Rows from block 12, named by matrix and row number. Rows with one number belong to one channel. Each number is 128 + 24 x the weight over its row's rms, rounded and kept within 0 to 255. All counts start at 0. Numbers have three digits each. After the name is the row's rms in percent of the matrix's.
# convs0: first 3x3 conv (model.blocks.12.convs.0.weight, 240x240x3x3), inputs 32-39, a 3x3 kernel for each
# convs1: second 3x3 conv (model.blocks.12.convs.1.weight, 240x240x3x3, transposed), outputs 32-39, a 3x3 kernel for each
convs0.67 107:128114094154128128128128128128041128102128128128128128128165148128128128128128128107079053091128111175128128128152158167128128147156128128128128128128096159178165128128128152128128102128085128128128128128163128128128
convs1.67 113:128128106163128128128128111128097128079106128128162128128128128128128128128128128077087087098128128168165171106103102092090093128128128101128128128112052113105094128128128150163168112101086162128128128128128128128128
convs0.68 107:128169188128128128128099102128107128128128128128128128151128128172128162101091128128112128128157128103128128128177198128128128128128128128128070105128128095094098128128128128128157152128128152171147089111094128162128
convs1.68 106:128128128128128128128128113128128128128128128128128128053102128109099128075100128085109094104128128089108108128128165128128175212197194094082071104128102128128163128128128128128128107077063128128128098128128087128128
convs0.69 094:155128128128128128128128128195128128128128128128088128128149156166163169165128128128128128128128128128128085128128186128128171128155146128112105128128128128128128128128128128128128160158186160128128128103088128128128
convs1.69 089:128128043128128101128128128102128128053082076128128128076128128128128128128128112099128101128128128128165128128128158128128157147146179109128128086089096128128128128128128093128128105128128095076034094090053128092083
convs0.70 107:162128128128155128092113085128097068128128128128128159109082080128128128128128128128128128164128128128128128152149128150147128128128165168128167128128128128164182128128128128128128084085112173165128128128128128147155
convs1.70 116:163175177165173164174167169164161128091128128128128098087085128157128128128128128128163190128148162128128128128128079075079067128128128128128128110128128128128128128128128068056095157156159152128128128128128075060044
convs0.71 098:152164166128157128128128128156099128128128128128128128164173173195221128128128128166128128128128128128128128128128178128128169128174139128087128128128128167107128128128128169128128155128178142128128128104128128128194
convs1.71 093:128128128128128099128128128128128128075097078128078075104128128051128128074095128077084090106128128128128128051048053128128128128128128128128128091128096098086077128128128128128073128128088128128128128128128128128128
convs0.72 108:128128128087128128128128128128128128128128128128128128128128128128128128128172105128128128128128077128128128128128097128128128128128128128128128095128128111128128077091128128154128128128128128128193128128128128128098
convs1.72 112:128128092128128128180128128084128157096107141128128146128128128128128128128128128128128128158173128128162128170158128128170128128128128104128128128128128128128155128128128128110107128128128128128167097128128128128128
convs0.73 085:128128128128128128128128207041084128128128128165128128128128128128128128128128128128085083128087077128128089128128128170151128185178211180128128128128128128128128128128128128128194128128128085102082078128128128128182
convs1.73 091:128128075128128164128086128128128128128128128128128128128128128128128128128128128080128128095105128150152158215179197192168166128128128128128128128128128164128128128128128128170156128128148128128128128128128154152128
convs0.74 110:128128128128128171147128128128090128128128128098128128128128128128128128083084128151128128128128128128128170128159186179128128128128128128094102128128128128128128128128161128128128128128128128165128176159128099092128
convs1.74 113:144128154128128128128128128059095091128128095190171128101097099128128128128128128128128128151148140076087093103107105080067080128128128128128128083085079128145150128128128128177173128128096149128128128128128128128128
convs0.75 098:166128128128128057128128128128128128128128128128128056128128128128128128128128128128128128174128128128128128128128103128128099128128087128128128128128128102109080128128128128128128155128128128128128128128203128128128
convs1.75 102:177128128147128110142128082128128189081080128128128158128128128164128128128128128128159128176168128128128093164163128128128128128128128128128128128128128128128128128128128128128128128128128128128195128128193128153171
convs0.76 090:128128128128128128159128128180152128128128128128128128171170173193128128167097090128128089128128128102128105128128153128128181128192195128111068128102128183128128128128128128128128128128148128167128128128128128113128
convs1.76 091:128128081128128128128128128128128128094054067088075103078087128085101128101100104128128128128128128128128128094084128128128128128128159107092128094096082099081086128128128128128128128128101128128103128128093128095066
convs0.77 101:128128128128128128128128128128128128128128128102128105128128128128128086128128128128128128128128128128128128165128128165128128205170128128128128128128128191178181128128128128128128165167202165143128158128128128128128
convs1.77 110:174182180128156151128128128128128128128128128128128128128101128128168128128128128097128128055067063071074070086128128128128128128128128158128128168153128128128128128128128072048064128128128128128128128128128128128128
convs0.78 114:128179180186128180128128128128110128128100096192189180118080128128128128128128128103128128128128128128128128128128128161128128155128128128128128128128128128128128128128157128128128079090128149128104093128128128128128
convs1.78 121:128128128128128128171177195128096100090089128128099092128128128128092128128128128128128128147128128164148128091103128109128128093095128128128113128148128103128092128128128078080091092097128128128128095110090150128128
convs0.79 099:128128128128165177128128128128128128128128128070128128128128128128128128128128128128128087128128128110109090128156128071128108128128128128128128083128177065128098069128082172188128128095096178180174198156128128128128
convs1.79 110:161157128128128128097105128097128128128128128128128128128128128128128128128128128113072080128088102128128128109107097100083076128128128128128128128128128128128128128128128199128128128128128128128128128128128128107128
convs0.80 102:128128196128174211104128108102114128128128128194174168128128128128171165128128128103128128165128128177170164128128128117128128068096128175169182128089128076100109128150202167165180089128128188160155177128128128106128
convs1.80 092:090128128069098128128085128106128128105128128128128128128128128128128128128128128128128128128128138053090075087128088128106102128098093093095093128128128168162163128128128128128128075128128128128128079128128128090083
convs0.81 103:200187128128128128128128128128091051128128128152128107128128128128189128185128128128128105164163081128128128116128087128128128079128128128128128128128128102128128047128128128128128128128128128128173128128173128128128
convs1.81 101:128128083128128057128128099128128162128128128128128128128128128183128128128128128128128128161128128128128128128156128128128128128128128071094091128128128151128128128091128128128128128128128128128180128128128128128180
convs0.82 090:128128128128128128128128128128128128128077056128128128128110128128128128128128128128128161128128128128097090172160128128128128128128128128092076128128128128128128128183128076100088128159181128128128128128128128128128
convs1.82 101:128128128128086089128128173128128128167128128190177128128128119128128128128128128099094128077097095102108128095067064128128128128128128128128128128128128128128045087128128052073128128128128128128128128128092197128128
convs0.83 105:128128128128165147128128128142128128128128128153128128128128128128128128128128128128104081128128128128100128099090079128128128104128128153128128128085071107128128111128128128128128128128128162143128128128128057055040
convs1.83 101:090128128128128128128094128148160128086128169169186128118128128128128128128128128139140161128128151128128128128128128128128128128128128066081085128128095195170168128128128105128128128128128128128109175164128128128107
convs0.84 101:128128163128089128157128128077128156128128167128128151128128178202157128108100128080128128128128161128128128128128128128148159128128128128128128128128128128128128185128087128098128128156181128128148128128128128128128
convs1.84 103:128128128099094090128128128128102128128083128128128128128128128128128128128128128128128128089128128128128142128128128128128128222197190128128100128128128128128128128087128128128078128128047128128128128128182128128128
convs0.85 107:128128128128128146128128128128128128128128128128128128095083098128128128128128128165173173099128128112128128128128128128128128111128128128128128128151162128128128128128128128128177094112101109105128128128095128128128
convs1.85 111:128175160156156166094128128128128149128128128128128128128128128154128128128128128128162171128128153100128128128128128128128128128128151158128128128128128128128076128128158128128128128128128170128128153161153128128128
convs0.86 097:128128169128128172128128128128128128128128128091128157128184206128128188128128128083128128065128128051128128128192189128163166152177153128128128060128128071071128128128128128154128173128128160128128128097099128128128
convs1.86 090:128128114128128128164169188128128128098128128063055128128128128128128128128128161092090057105128128077128128070128128128128128128128128128128128086128128128128112128054128078084128128063065128128128081128128128128128
convs0.87 101:128088128152128128128128128128128128128128128128128128128109109180174128128128128128128128159128128128128128166128128128159165168128155128128128128128128128128128155128128128090089170128128128128128128128128128128106
convs1.87 095:163128128128128128163128128128128128128128128128128128128128128128128128128167128128128167128128128128128128128128128128128128098094073128128081128128128128128102128128128128128103128128128128128128128128128128128128
convs0.88 111:128089128128128128128106089128128128128128128145149128128128157128128128096128128162128128194128128164128128128128128128128128128128128151146128102128128096099058128128128128128155128128128158128158160128128128128128
convs1.88 122:128128103128128072128128067110128179128128168102105128128128128128128128128108128128128089145128088128128081128128128128128128091128128128128128128128128128105092082128128067128128091128128098128165128142145128128128
convs0.89 093:128128083128128128128128128128102084074128128128146128128128128161154128128128128128086106093060066128057128128128128128128128128128128128128128128128128128128128128091094166128128128128128128128128128172175128128059
convs1.89 092:159128128128128128128128128128104128064091128128128103104128128128128128128128128097128169128128128128128164128128128066074090085098071128128128128128102128128105128128128128128128128128128128128128128128128093128128
convs0.90 090:128128128128128180128128128128128128081086069157128128128128128158181128128145128097128089128128076128106128128179168128128168128128173165128128128128128055128128128128128128128128128128128128167207128128128078079066
convs1.90 095:128128128128128102164128128128128128057063088128128128128128128128128128128128128128128128101087085128128128128128230128128194128128128128128128128128128128128098104128128128128097128128128128128055128128128128128128
convs0.91 098:188190128179128128128128128128128090037065128093089128156128128183184128171128128128128128128128128128128102166128161128128161128146128078128105128128128128128128128128099128128128128163166128128128096089106128089128
convs1.91 090:128128080128128104128128128128128128128128128128128086067075105128110109128069065128095091128128128128128128104128128128128128128128158128128128106107086097128078085128128128128128111100099128111100099092041128128088
convs0.92 098:157204199170128128187128128128128128069090090128060128128128128149144128128128072128128080128128128094100084164128180128128165128155128073101128074096128128128096128128077128128128158128128168128128128128103128128098
convs1.92 089:128128101128128128128128128128092128128069069087092078035058074062046100110064102128106086128128128128128128102103109094128128128128157128128099103095085128128076128128128128128128128128094128128128128101090128087073
convs0.93 091:128128088128128128128128128128128155128128128128128128128128128128128128076087128128090128128128128128128180194175128128101128128128128128104081128128128128128128128128128128128128128128128128128100128128099128128128
convs1.93 096:128128174128128128165164128128128128128128128040128128083071107163128128128128128128077068070090084087128128128128128128050035128128128128128128128128128128128080128128128067128128128128128128128128128128128075066082
convs0.94 099:172128128184128102181152128128097070128086087086068077143128128152128128128128128128079074128128106089128128182156128128128128128128128128128128099110128099128128128128128128128128128128128128128128128128128095091128
convs1.94 092:207163128189128128161148128128128128086067128128128128081128128128128128176128128161128128165128128128128118128113128128128128128128128128128128128128128128128128128128128128128128128128128184142128128128128128128128
convs0.95 101:128128167128128128128128128093081128128128128048045128128180147096128128128128184128128128073128128066104128105128214128128128128128161128128128128128128085128128080030037128128128086090128128128128128106089128128128
convs1.95 094:128113090128128101128128128128128128128067128086128128128128128128128128128128128101128128128167161128128128028064128091128128139147179157128128128128128128128128128128128128075128128128128183164128128128128128128156
convs0.96 107:128128092128128128128128128128128128128128128128159128128128128128128128173128128128147148128150159128128128128128128179128128154128128150128128128128109128128128128128128128128166128102128128128128128101128160154169
convs1.96 111:128074074150148128068094105128128078128128101152128128128128128091128128064088128055103128101128155174170187182157144128128128128145143128128128128128128128128128128128128128128128083091128128128101128128128128128128
convs0.97 095:079128128128128128128128128158128128128128079128128128128128128128128128128128128175128128128128128160128128128128067098089065101128128128128066108090052128128128128104128060079128128128128128128109128077095128096100
convs1.97 086:128128096128128128128128128128128085128128097128128093088097128128128128128128103128128128128128128128128128070128128128128128128128128128128128080087073128128128128128128128128104128128047058073061091106044128128128
convs0.98 098:200128128158128068169128128128110092128128089128128128128128128128128128075046077166128050128128090128128099198128128128128081128128104128128128128128128128128128146128128128128174128128189098128140128128128088128128
convs1.98 106:194128128198128128156128128128128166093094163128103128086128128128128128128128128128128128128128128128128087128128128160128128156159174164163164128128128128128128128128128128128128067083128128128187128128169152128128
convs0.99 105:128128154128128128128090085128128128128128128128128161128128156128150153128103128128128128173149128182173128128128128128128128161149171101088106128101097150165153128128128128128128128161159128128128128128128128078055
convs1.99 109:128096047128128092128128128128128128128105073128128076128128128100128128128128128128128128128128128128128128100128128128128168128156193089078128094110128128128128099128185128128128111128128128128068102097061081073064
convs0.100 109:128164153128128147128090128092128106128170128128128159097128128128128172093072128103128128128128128128128128128085128128128128128128128150128128128102083128128128128128128128114128107128128128128128128128128128128128
convs1.100 113:128128128128128154166148167163128128128128128128128092128128154128093128095128128128128153128128166095095128128128128128128128171166128109119119128108128128159169128128128128079128128128128128128128128128128128128128
convs0.101 090:128128066128128072200128128166128128128128128128101039128128128128128128128128128128128128128110109128128101128128128128128128128128158128097128128128128128198221128128128078108078074128128128128128128128128128128128
convs1.101 097:193128098168160128128128128128128128094084096128075046067091128128128128128128128128128128128128128150155174128128128128128128128128128128128161078089074092099106110128128115128128051107093128128093128128067075087075
convs0.102 104:163151175128128128128111078098128128128128128128128128084128128128128153088128128128128153128128128128128153096092083172148128128128172128128128128128128184156164128128165128153128128159128158128128113128128128128128
convs1.102 095:085076096128128158174128153128128128128128098128128099128193176128128128105128128128161169128155157128128128128128128128109090128128123080097082078128090128128128128128128128128128128128128128128128161128128128128128
convs0.103 098:121128128128128128128128155165128128128128100128128075128128128128128053128128128156128128128128078128158128128128098128128128128128157128128087082063103128128128128128128085074128128128128128128128128128128094093074
convs1.103 086:128128128149128128128128128128128075128128078128128128102087128128128128128128128128128128088091128128128128040077128128128128099128128128128128128128096128128128128128128085128069128128128081128070128128087128128093
convs0.104 092:128063072128086128128128128128128076128128128128128066128128059165128128101128105094128088128128113105079060128128128158128170156151146128098077128128128128128128128128128128079128128128094128128128128128128128128090
convs1.104 105:152128128181161128128128128096099106073090128128128128089128128128128128128128128084075128128128128128151180128128128128128110128128128075128128088099097128128128128128128088128128109099070128154128153128128128128088
convs0.105 093:128128128128128128128128128128128128087128128106128128163128128128196168128128128079128128128128090128218128128128128086128163128128128188128128186181128128202166128128128128128128128128148184128128128079128128075128
convs1.105 089:164128103156128128162128128128128128104128128053061079128128128079128128128128128128128128128128128128128128081128128089128128128128178128128174128128128128128063048065128128128128091066094095128128128128128128128099
convs0.106 099:128128128158128128162128128128128128128128128056096128128128128068108128128128128171128128128128083093128128146128128128128128128161146105128128128174169103128128146128128166162128128128128128128128128160169104128128
convs1.106 085:174168128128128128128128128083128128089104128128163186128128128128128128128128128111083035128100063128128086128128128128128128128128128128128128128128128128128128128128128128128128128128128128128128128128128128128128
convs0.107 106:128128128128128128128128128064128156128128128090070128092161128128128105128158128128128099128128128128172128128161128088144128104128128128128128128128173081156128128128128089128128128128128128128128189128128128128128
convs1.107 124:143128128128128091128128093092128128099128128128128128128128128128128128128128128128128128128128128128128128128128128128128110108098128097128164128128128128128102105095128128105128128128128103128128128128128128128128
convs0.108 100:163128128128128128128128103128128128171128161128128128099128113151169179128128128128128128128128128128128160074061084128128128171149161128065092128128128180159128155128128128128083144128128128128082128128128128128128
convs1.108 092:064048044128128128128128139128128128128128089128128084172175128128128128128128128128128162128128148128128128128128079128084061128110110036067055128128128128128128128128128128128128128128128162169128167128128164128128
convs0.109 101:128128128128128096128128128128128128128128128128128157128194155128128128128128128128128097201166128128159160128128128150108128167128128190128128128128128180128128108128128128128128128128128128128158128128128128128128
convs1.109 111:128128128086072059128128128128128169128128104116128094128128128128128171128128128128128167128128128089128101128128128128128128117128128104128128128128152128104018128128128071043128128128128128128128108102065128128128
convs0.110 092:128151128128128128128128128161155128128128128128128191128147171128128170128128128128128128128162154150157148175128128139165138128128128146161128128128128128128128160128128128128128128128128153128128128128128128128128
convs1.110 087:128159128151163166128128155128128128128128128128128128128128128128128128128128128081128128128128128128128128128128128128128128167161157128128128128128128128128128128128128089094038128128128128128128128128174128128128
convs0.111 104:128128128128128128128128210128128128128128128128128102128128128166128095128128128111128128128128128128161128128128128128128128128128128128128128128128096128128128128168169128128178182170128128128128128128079128097128
convs1.111 114:128128144128128128128097128128128128128128128128128083128128128128160128128128128128128128085105101056066052128128147128128128128128128128128128157128128128128146128128128110128128088088128128096128128128128086099085
convs0.112 114:128128128128128128081128128128128154128128155184128177128128098128173165096128128128142148128128128095128128149128128170128128128128128162158150128128128128128128128128171128128128128128128128128128128128128128128128
convs1.112 117:128152128073072084128128128128128128128128128128128128189128149128128128128128128045060044141140128095100093128128128093096128165128128128128128128100083140128140128128128128128128128128128128128128128128128128128128
convs0.113 109:128128188095128128128128086128128102128106128128128168128128128128128180099088128128128128128128128128128128128128128128128128128128128128128196128128128109128148128128150128128128128128176128128169083074082166128161
convs1.113 098:128128128128128128170143153128128128128128128128128128086128072128087092094128128128128128128148162072108128170169177167156166193189191115128128128128128162165168128128128128128128128128128128128105128128128128128128
convs0.114 098:128128128128128128128128128128094128054064128098111128128128166163194187128128077128128128128128128128128085128128128069128128060128128128128128128128128128128128128128128057128128128154128180128128128128072128108128
convs1.114 087:128128066128128101128128128104128128081128128078071063061025095052063091104067046128128096128128128128128128128128128128128169128128186128128128083106128128128128128128128084128128100115102128128128128087049128128085
convs0.115 096:128157128128128128128128186085128128128184128128128128094128128128189157128128049093104128128128128128128072089074087128103097128128168128128128128128128128128128128128104128128128128128128128069064070106093128163128
convs1.115 089:065071086128128128091128165128128128128128128162128128182128128128128128072128128128128128128128128216177128128128128128128128128128128079085038128128153128128128128128128128128128109128128101101128128128128216199128
convs0.116 102:128128128128128128128093059128089128128128128128128173072066065128143165094071128128079069128128128058052128128128128128128128128128128128128128106075128066089128128128144128087065128167186128128128128110128103102128
convs1.116 094:128128093128128128128128128098128128128128128128150128128128128128128128112128128128128128128128151055062056177128128147128128162128148096099088128128128128128155128128128128128128128128128128128128128128128128128128
convs0.117 097:128128128100128128077128128163174169167158128200169128128128091128128128128128128168169173128152188149157175084098100099101128128128128128128103128128112128183168091128128128128128128128128128128128128092084128042040
convs1.117 075:128128128128128142128128128128128069164128128190151128128128128102128128128128128128128181128128128128128128128128090128128128094128090128128080128128128190183180128128128128106078112128065128199183202128128128128128
convs0.118 091:203201128180180128128128128128128128088128128128175175151161149163128128128128128128128128128128128128128128128128180128128128128128128128180128080109081075075128128128108128113128128128188157128128128128128128128128
convs1.118 085:165170128128128128128128128128128128128128128093128128104128128095128128128128128086082080128128128128128128128128128100128128128128128128128128128128128128128128085128128094128128128128128128128128128128128128128128
convs0.119 099:128093026080080128128113128128128128128128128128128128128128128173128128128096084128082128128128086128106128128128104146128128128128128128128128128128128166163167128128086099105065097067074128098105128128152128128104
convs1.119 097:128128128167158128128128128077070041128128128128128089128128128128128128102128128128128128128128128165179203128128128128086086089080076128128128128094075105108116128128128102128128081128128128128128159128128073094097
convs0.120 101:092128128128128128128128128128128128128128128128161090128128154128154144128128128128128128103089128128128128096128128128128128128128128166128128128128128128128128128128128103128128128128128128128128128128128128128128
convs1.120 125:103128128128098128065071068128128093128128083128128083128128128128156128128128128128141128108128128091128128128128128098128128128128128128128128128128128128128155128128128128128128110080128128113068128128128104078128
convs0.121 105:128128128128128128128128128128112128128128100113073117128128128128128128128128168128128170095128128107128128128178164128128128128155128128128128128128128160128128128128128150143128128128076128128128128092077128128128
convs1.121 106:128128128128128128083061053136128128128128128128128128110089075128128128128128128105128160128152160128128128128128128128128128187198202157128128128128128154154161128128128086082107128128072216202128128128128128128128
convs0.122 110:128128157128128128181156128115107107128103128184128128128091084158128128128092075090108128128106128128128128100097087102128128128128128128115103128161163128128128162128128128111128128128128128073128128128128107081056
convs1.122 097:090090106128128128128128128128166165155164128128128128128128128128128128086128128128128128128128128128128128128088128171128128128128128087128128128128128128128097128128128128128128128128128128128128128128128128128128
convs0.123 100:128128187070128128128128128128128162128128128128077128128128128128128128128128167153153160128128166128163170128194174128128128128128128128128128128128185128128128128128104128128128109128071156159155105052075128128128
convs1.123 102:128128091128128128128128128128128128128128128128128128094089085128128128128128128086128128128128148128128128128128171128128158171186215128128128128128128128128128128128128128128128116128071174128128128128128128128128
convs0.124 098:168159128128128128128128128128128128128128128128180215128128128128128128095092098128128128128128128128128128148128128128128128135141149128128128128128128128148128149128128128128094128105093128128128128156167128185194
convs1.124 080:187196186154159180128128168162128128128128128128128128128128128128128128128128128128128128128128092097098084128093128128128128128128128128128128128128128128128128128128128128128101128128128128128188128128179128128159
convs0.125 100:128128128128128096128115128168128147128128128107128128166184128128128200095099128180180165128169165128128092128128174128128128128128128183177128195128128128088128128128128128128128128128155080082077128128128128168185
convs1.125 106:096090060128128128128128104128128128128128066128128094128128128128128128128128128100128108128164169101128128128148184128128176159156184128143163128128095153128128128128128128128128128128128128103075128128074128128098
convs0.126 099:178160214128128190072070071091128128128128128128128128128157128187182128128128128128128128128128128128128128128201210128128203128128128074128175128128128128128128068070128128128128128128128169173170128128091128093103
convs1.126 107:128128085086092082188178161128128128128099128128078063128099128128128128128128128080093100128128160128128128067092128128128151128128128128128085107128128084128114128128128128128128128128062100128113090087086128128128
convs0.127 105:128142176128128128128128110128128128128085128128128128168128075128128128063076128128128086128174128128128128128128128128128128128128128128154128128128128174175165171157190128128128128128128128128164105128128069104158
convs1.127 101:128128106128108104128128128128128128094128128084085088128128128128128128128128128071075056069082098096095094128128182162148172172159198187175176128128128128128128128128098128128128128128128128128101128128106128128128
convs0.128 101:174128128128128128128128128128128128128128142128128150152145128128128128128128071128128128128128128148128128128108093128128100128128128107112068128128128128128128128190128128128166128128128147158139166128128128128081
convs1.128 103:098092052128101091128110101128128128128128128128103128128108128128128128128128128128128104128128128144128128097102128095128128092128128128128128128128110128111086128128195128128128096128128128128128128128128128128101
convs0.129 109:128119128151166149151155128128128128128128128128098128128160128128128128128128128083128093100087128128128128128128128160128128147128128085107128128128128128128197128099098128128128128128128106128128101128128128128128
convs1.129 107:128128128077068082128128128128128128128128128128176154128154145128128128128196206097128128128182173128128128128128128077128128128128128128128128128128153128128094128128128128128128128128128204177128084068060174128128
convs0.130 101:128128128128128128105128128068128175081128165128128163128128128145128128110128086128128160128128168093092128152128128128128128128128182128128128149128128128128160128128128128128128073128160128099128104128128128148176
convs1.130 105:128128128128128128128128143128128128128128098128128128128089085128128128128128128128128128128128148128128159128128128128128128128128128171128128151128128103128096128128147128128128128128128128100076128128106169128128
convs0.131 110:128128097095094087107083128080128128160168203128128162031107128128128128128128128128128128128128149128128128128128128157158154128128128128128128128128128100128128128128102089128171128101128128128128128128128128128128
convs1.131 120:128128094168156128128169180128128128128128128179128108128128128128128128128128128051070128084128128188186206187166145128128128076100128105102100148128128128128128128128128128128128091128128128128128154128128128108050
convs0.132 099:085065128128128198082128157128128175128128128128128128147183128163185166128128128159154156128128128089128128128128128128128175128128128177128128128128110128174128128128128128128128154148128128161196128128128128128128
convs1.132 112:128128128128128097128128128128128128128097128128074053128128128070128128090128128090128128093128128089128128105099128112096128128128128128114128128128103128128128128105128128128128128112100128128128128128128097096091
convs0.133 096:128128081128128128128185207128128128128128156128128128163187150128128128128165128128128128128088128090068060128128088164128128184217198128128128128128128128128128128100084128128083128128128104082096128128128128128128
convs1.133 107:128128128128128143096099107086079104128128106128188193128083071090128128080128128088093128128128128155154169128128128128128128086099111128128128128128128128128134128128128128128128128128128128128128128128128128128128
convs0.134 089:128128128128128128128128204068086128128128128128128128128062128128128128128128128128128128128128128128128128128093097142128128181157185128128086128128128167128128128128128128128162128128128093096128102128128128151160
convs1.134 095:128128077128128128128128128102128128128128080166128128128128128128128102128128128070128128088101128156168180195171164166128128128128105128128128128128128128128082128128128128128128094128128128128128128128128128128128
convs0.135 110:128128128128093081173164179099109128128128128128128128128128128177128128128128128107128128128128128111096128128097094128128128151156163114093087128148128158128128086080082128104128128147163128128128110106128128128128
convs1.135 105:128128104128128128128128128128128128128128128128128128128128128128128128090128128128109093110128128128128151128128128128128157197190187128128128128128128128128128128128128128128128128128128128128094128128104156128128
convs0.136 094:128183193128161174128128128128128128128128128128128128128128128128128163128128174128128128128162128128128128102128128112128128128128128128128146128128128128128128128128173128194176128128128128128128128128128128128128
convs1.136 091:128128128052061065128128128093128128106128128128128128128128128128128128128128128128128128140152150068128128028073103066084128128128128102086083128128128128128157128128128128128128072128128128128128128128128075080079
convs0.137 095:151128128128128128128128109128065128128128173128128128091128128128128128128128128082096128128128170109128169027064053095098128128128166128128128128128128128128167084128128128128128067087128178187148064128128128128128
convs1.137 094:064097128128128101161128128189167156128128128128128128128128128128128128128128128209192189166128128128128128128128128128128128128087128042070076128128128157128128128128128128168128182173165128128128128128164128128128
convs0.138 096:160176128128177181128128128128091054128128128176182128128128080128128128128128128128128099128128128128128128128128128128128128128128101159128191128128097128128128128128128055128128083090128128128159128161169128128110
convs1.138 109:128128128163163170128128128128128150092069128151149128128128128128128128128128128128128128128128149128128128128128128128098082128128128046055054086128088128128159128128128128128128087128128128128128128128128151161128
convs0.139 101:128128179128128128171128128128128128128128128089099128128164173180200128128128099128128128128128128128128128128128161105128146128128160101103103128128128128128128160128094128128128164195228128128128128101128155128128
convs1.139 094:128128103128128128128128128128128128128160128128128078128097076092128076128128108066085071109128128097128128128128128128128128167128166128128128128128128095128093128128128128128128128108082096128109128128103128128128
convs0.140 095:128128113154165128128128128128128128128128128128128128128128128159128091128128128128128033100072082128128074150128128162128128173166128128128128128128128182217128128128128151128110128128087128128128128128128128128128
convs1.140 099:161128128152128160176185176069102079084128105083128128128128090128128128128128128128128128128128128158149161165150149128128128128128128179189171128128128128128128128128091128128128128128128153128128128128128046072128
convs0.141 102:069128128128128128162191181128176198128128128128128128128167152128152181173156175128128128128128128096128128128128128128128128128110117128128128091105116128128128128161175079087128128128156091077066128128128079086066
convs1.141 110:063062063128128098128128128128128084128128072156128128128128128128128128071128128128128100128128128165163128194187232160144173151144165128128084128128128128128128128128128099099085128176164128128103128128128128157128
convs0.142 098:111128128128128128128128165128128128179128128161128090128100128128128081128128189128128128128128155128142169086128097128128128085095128128128128128128128128128157128150184072099128128128128128128128128128128079046024
convs1.142 075:128128128128128128128128128128128128159128128185128128128128128128128128128128128128128173128128128128128080128128128128128128077128128128128128128128128173187171128128128077128059128128097128128128128128128128128128
convs0.143 098:128128191128128128128140163181128128190128128189128128128128191128128128128128128128128128128128128128128128108128128128128182128128165128128128128128128128128184177128128128128169128128128128096128128128093128099041
convs1.143 107:079062081101089128085081128128128128128128128128164128152128158128128128128128128082096128128128128159159161128128128171128128128128128096128128128160160128128128128128128128097128128128128128128128128128128128128128
convs0.144 101:128082098128128156128128128128128128128128128128128168128128128128128128103128073128128128128128128128091076159148175198176128128128128128128128128128128128128128128128128161128128128128067128128128128128161128128160
convs1.144 090:128175128128128128128128128171128128128128128128128128128100087175128128128128128102128072128128128051074071128128128128128128128128148128128171128128128157128145128128128128128128128128128128128128128128128128128128
convs0.145 103:149066100128128093168128095128128128128128128128128100128128128099128096085128128172102128154128128128128128128157128128128104128128128128128128095128128128105066158170128128128128128128128128128128128128181128128163
convs1.145 117:164128128163128107128128060098128161104128171128128188128128128128128128128128128092128075128128078128128058148128128128128128086128128128128152128128128128128128128115091128128128128128128128157205128145200128147128
convs0.146 101:128128128128128128128128128128128079150128128128128128128128079128128128128128128128102098184128128179176158097128103086110108064128087128128128103097128128128128128128128128128128128128128159162151128128128128114102
convs1.146 114:166128074128128079128092059111128143128128128128074067101077103128119128128128128128128128162128128128128089128128128128128128128128128128128128128128105128128109109128128110128128128128128128158162128128128128128128
convs0.147 089:128128051128128128128063128087082103128128128128128128128128128128154128128128128128089128095042067128040071128089128158157128158155128153128128128128128179128128128128128128103128128128128128128128128128179128128094
convs1.147 096:128128091169128128128128128095128128098128128128093106083098128128128128128128128086128128128128128144174197128128128094110112128128128095128128128128097128128128128128128128128128128081095187128128128128128128128080
convs0.148 107:128128128170128128128128154128095128128093128115128128159162128128128128128128128128077070128128128128103128128128128181128128128128128165128128128093077218180163128128128156128128128128128100128128128128155128128128
convs1.148 111:174147128163128128128075105128128128128128128139128128128128128128128128155128128068096128106128157140149191128128128128098104128128128128164128128128111128128128128128128128128128128128128215179128128096107128128128
convs0.149 102:128128128128128128128128153128128128128105128128128203177128158104128128128128128128128128128128128171128128128152165128148128128128144128128128088128128128128183128128128128128128066108128128101128128091053128128128
convs1.149 111:128128076128128128158161175168128128128128128128074079128063048128128128128128128128101087128128128128109128087113128128128128128128128128128128128107087128128128128128128128128128146128128098128128166128104151166173
convs0.150 095:128128128128128189128128128128128128096128173072128128128128128128128128128128187128128180128128128128128128152128128128128128128128128128128099128083128198128128128128182128128128128128128156128128128144128175128149
convs1.150 107:128128202119128128128128159128111102072076099128128128081095128128181128181207161067128128065128128038086128069059073045060081128128128128128163128128128128128128128128128182128128086128128093128128106128128128128128
convs0.151 096:128151165128128128080128128085128182128083128128128196128128128128128128128128171128128128128098128128128128128128163128109128128128103176128128128128128128128128208213204080128128128128128128128155128128128128128128
convs1.151 097:128128128185128128128151128128145128128128076128128128128128128128128128128128128128128128072128128076128128086128128128128128128128111128128114128128128128128128128128128128128128128128128128128066128128128128128128
convs0.152 095:128128128128128128097128128128128128128128128128058128151143128128128128128128128128128059079128067111128128128128152128128156128128128128128128128128128128169177128128128128128128128128144128159160128128128128102162
convs1.152 093:128128100128128075128128096128128128106128128097061060128128128128128128128128128102128118128128128128128128128128165128128143128128163128128128128128128090078091128128128128128128128089061128128105128107069102094084
convs0.153 102:128128143128128128128157182128128128102095060128128128128128088128128071128128128082090048128128128128161152128128128128128159064128128128128128128128128128128128128128172128128180128128128128128128128128128109090096
convs1.153 100:128138140152128128128163128128128128128128128128128128078079098128128128128128128145152162128128128128128082128128128128128128128128128088082088128128128163160128128128128128128128082128128078099098087128065104104096
convs0.154 099:128128128128128128064128193128128128128128128177128128128128072128077087128128128165128128128159128128128128081094100107128128060098107128128128128107128128128128092128169128155128128128128182170151128128128076073067
convs1.154 088:077128128128128128128128128128128128128128096128128128115128128128128128128160128128128178086128128085069051093099085128128128056128078090082077128128128181177164128128128066075085096128128128128128128128156128128128
convs0.155 097:150128128128128128128183170128089072128128144069078082128128128094128128128128128095092088128128128128128128128155128128161174128162196092128128128128128094128128128128128155160163094128128128128128156128128128128128
convs1.155 099:128128128166173166084128128105079128086064128128128128128128128128128128128128128076090128128128128128128128128128128128128128128128128072092128128128128128128128099128128107128128128128128128128128128128128117128128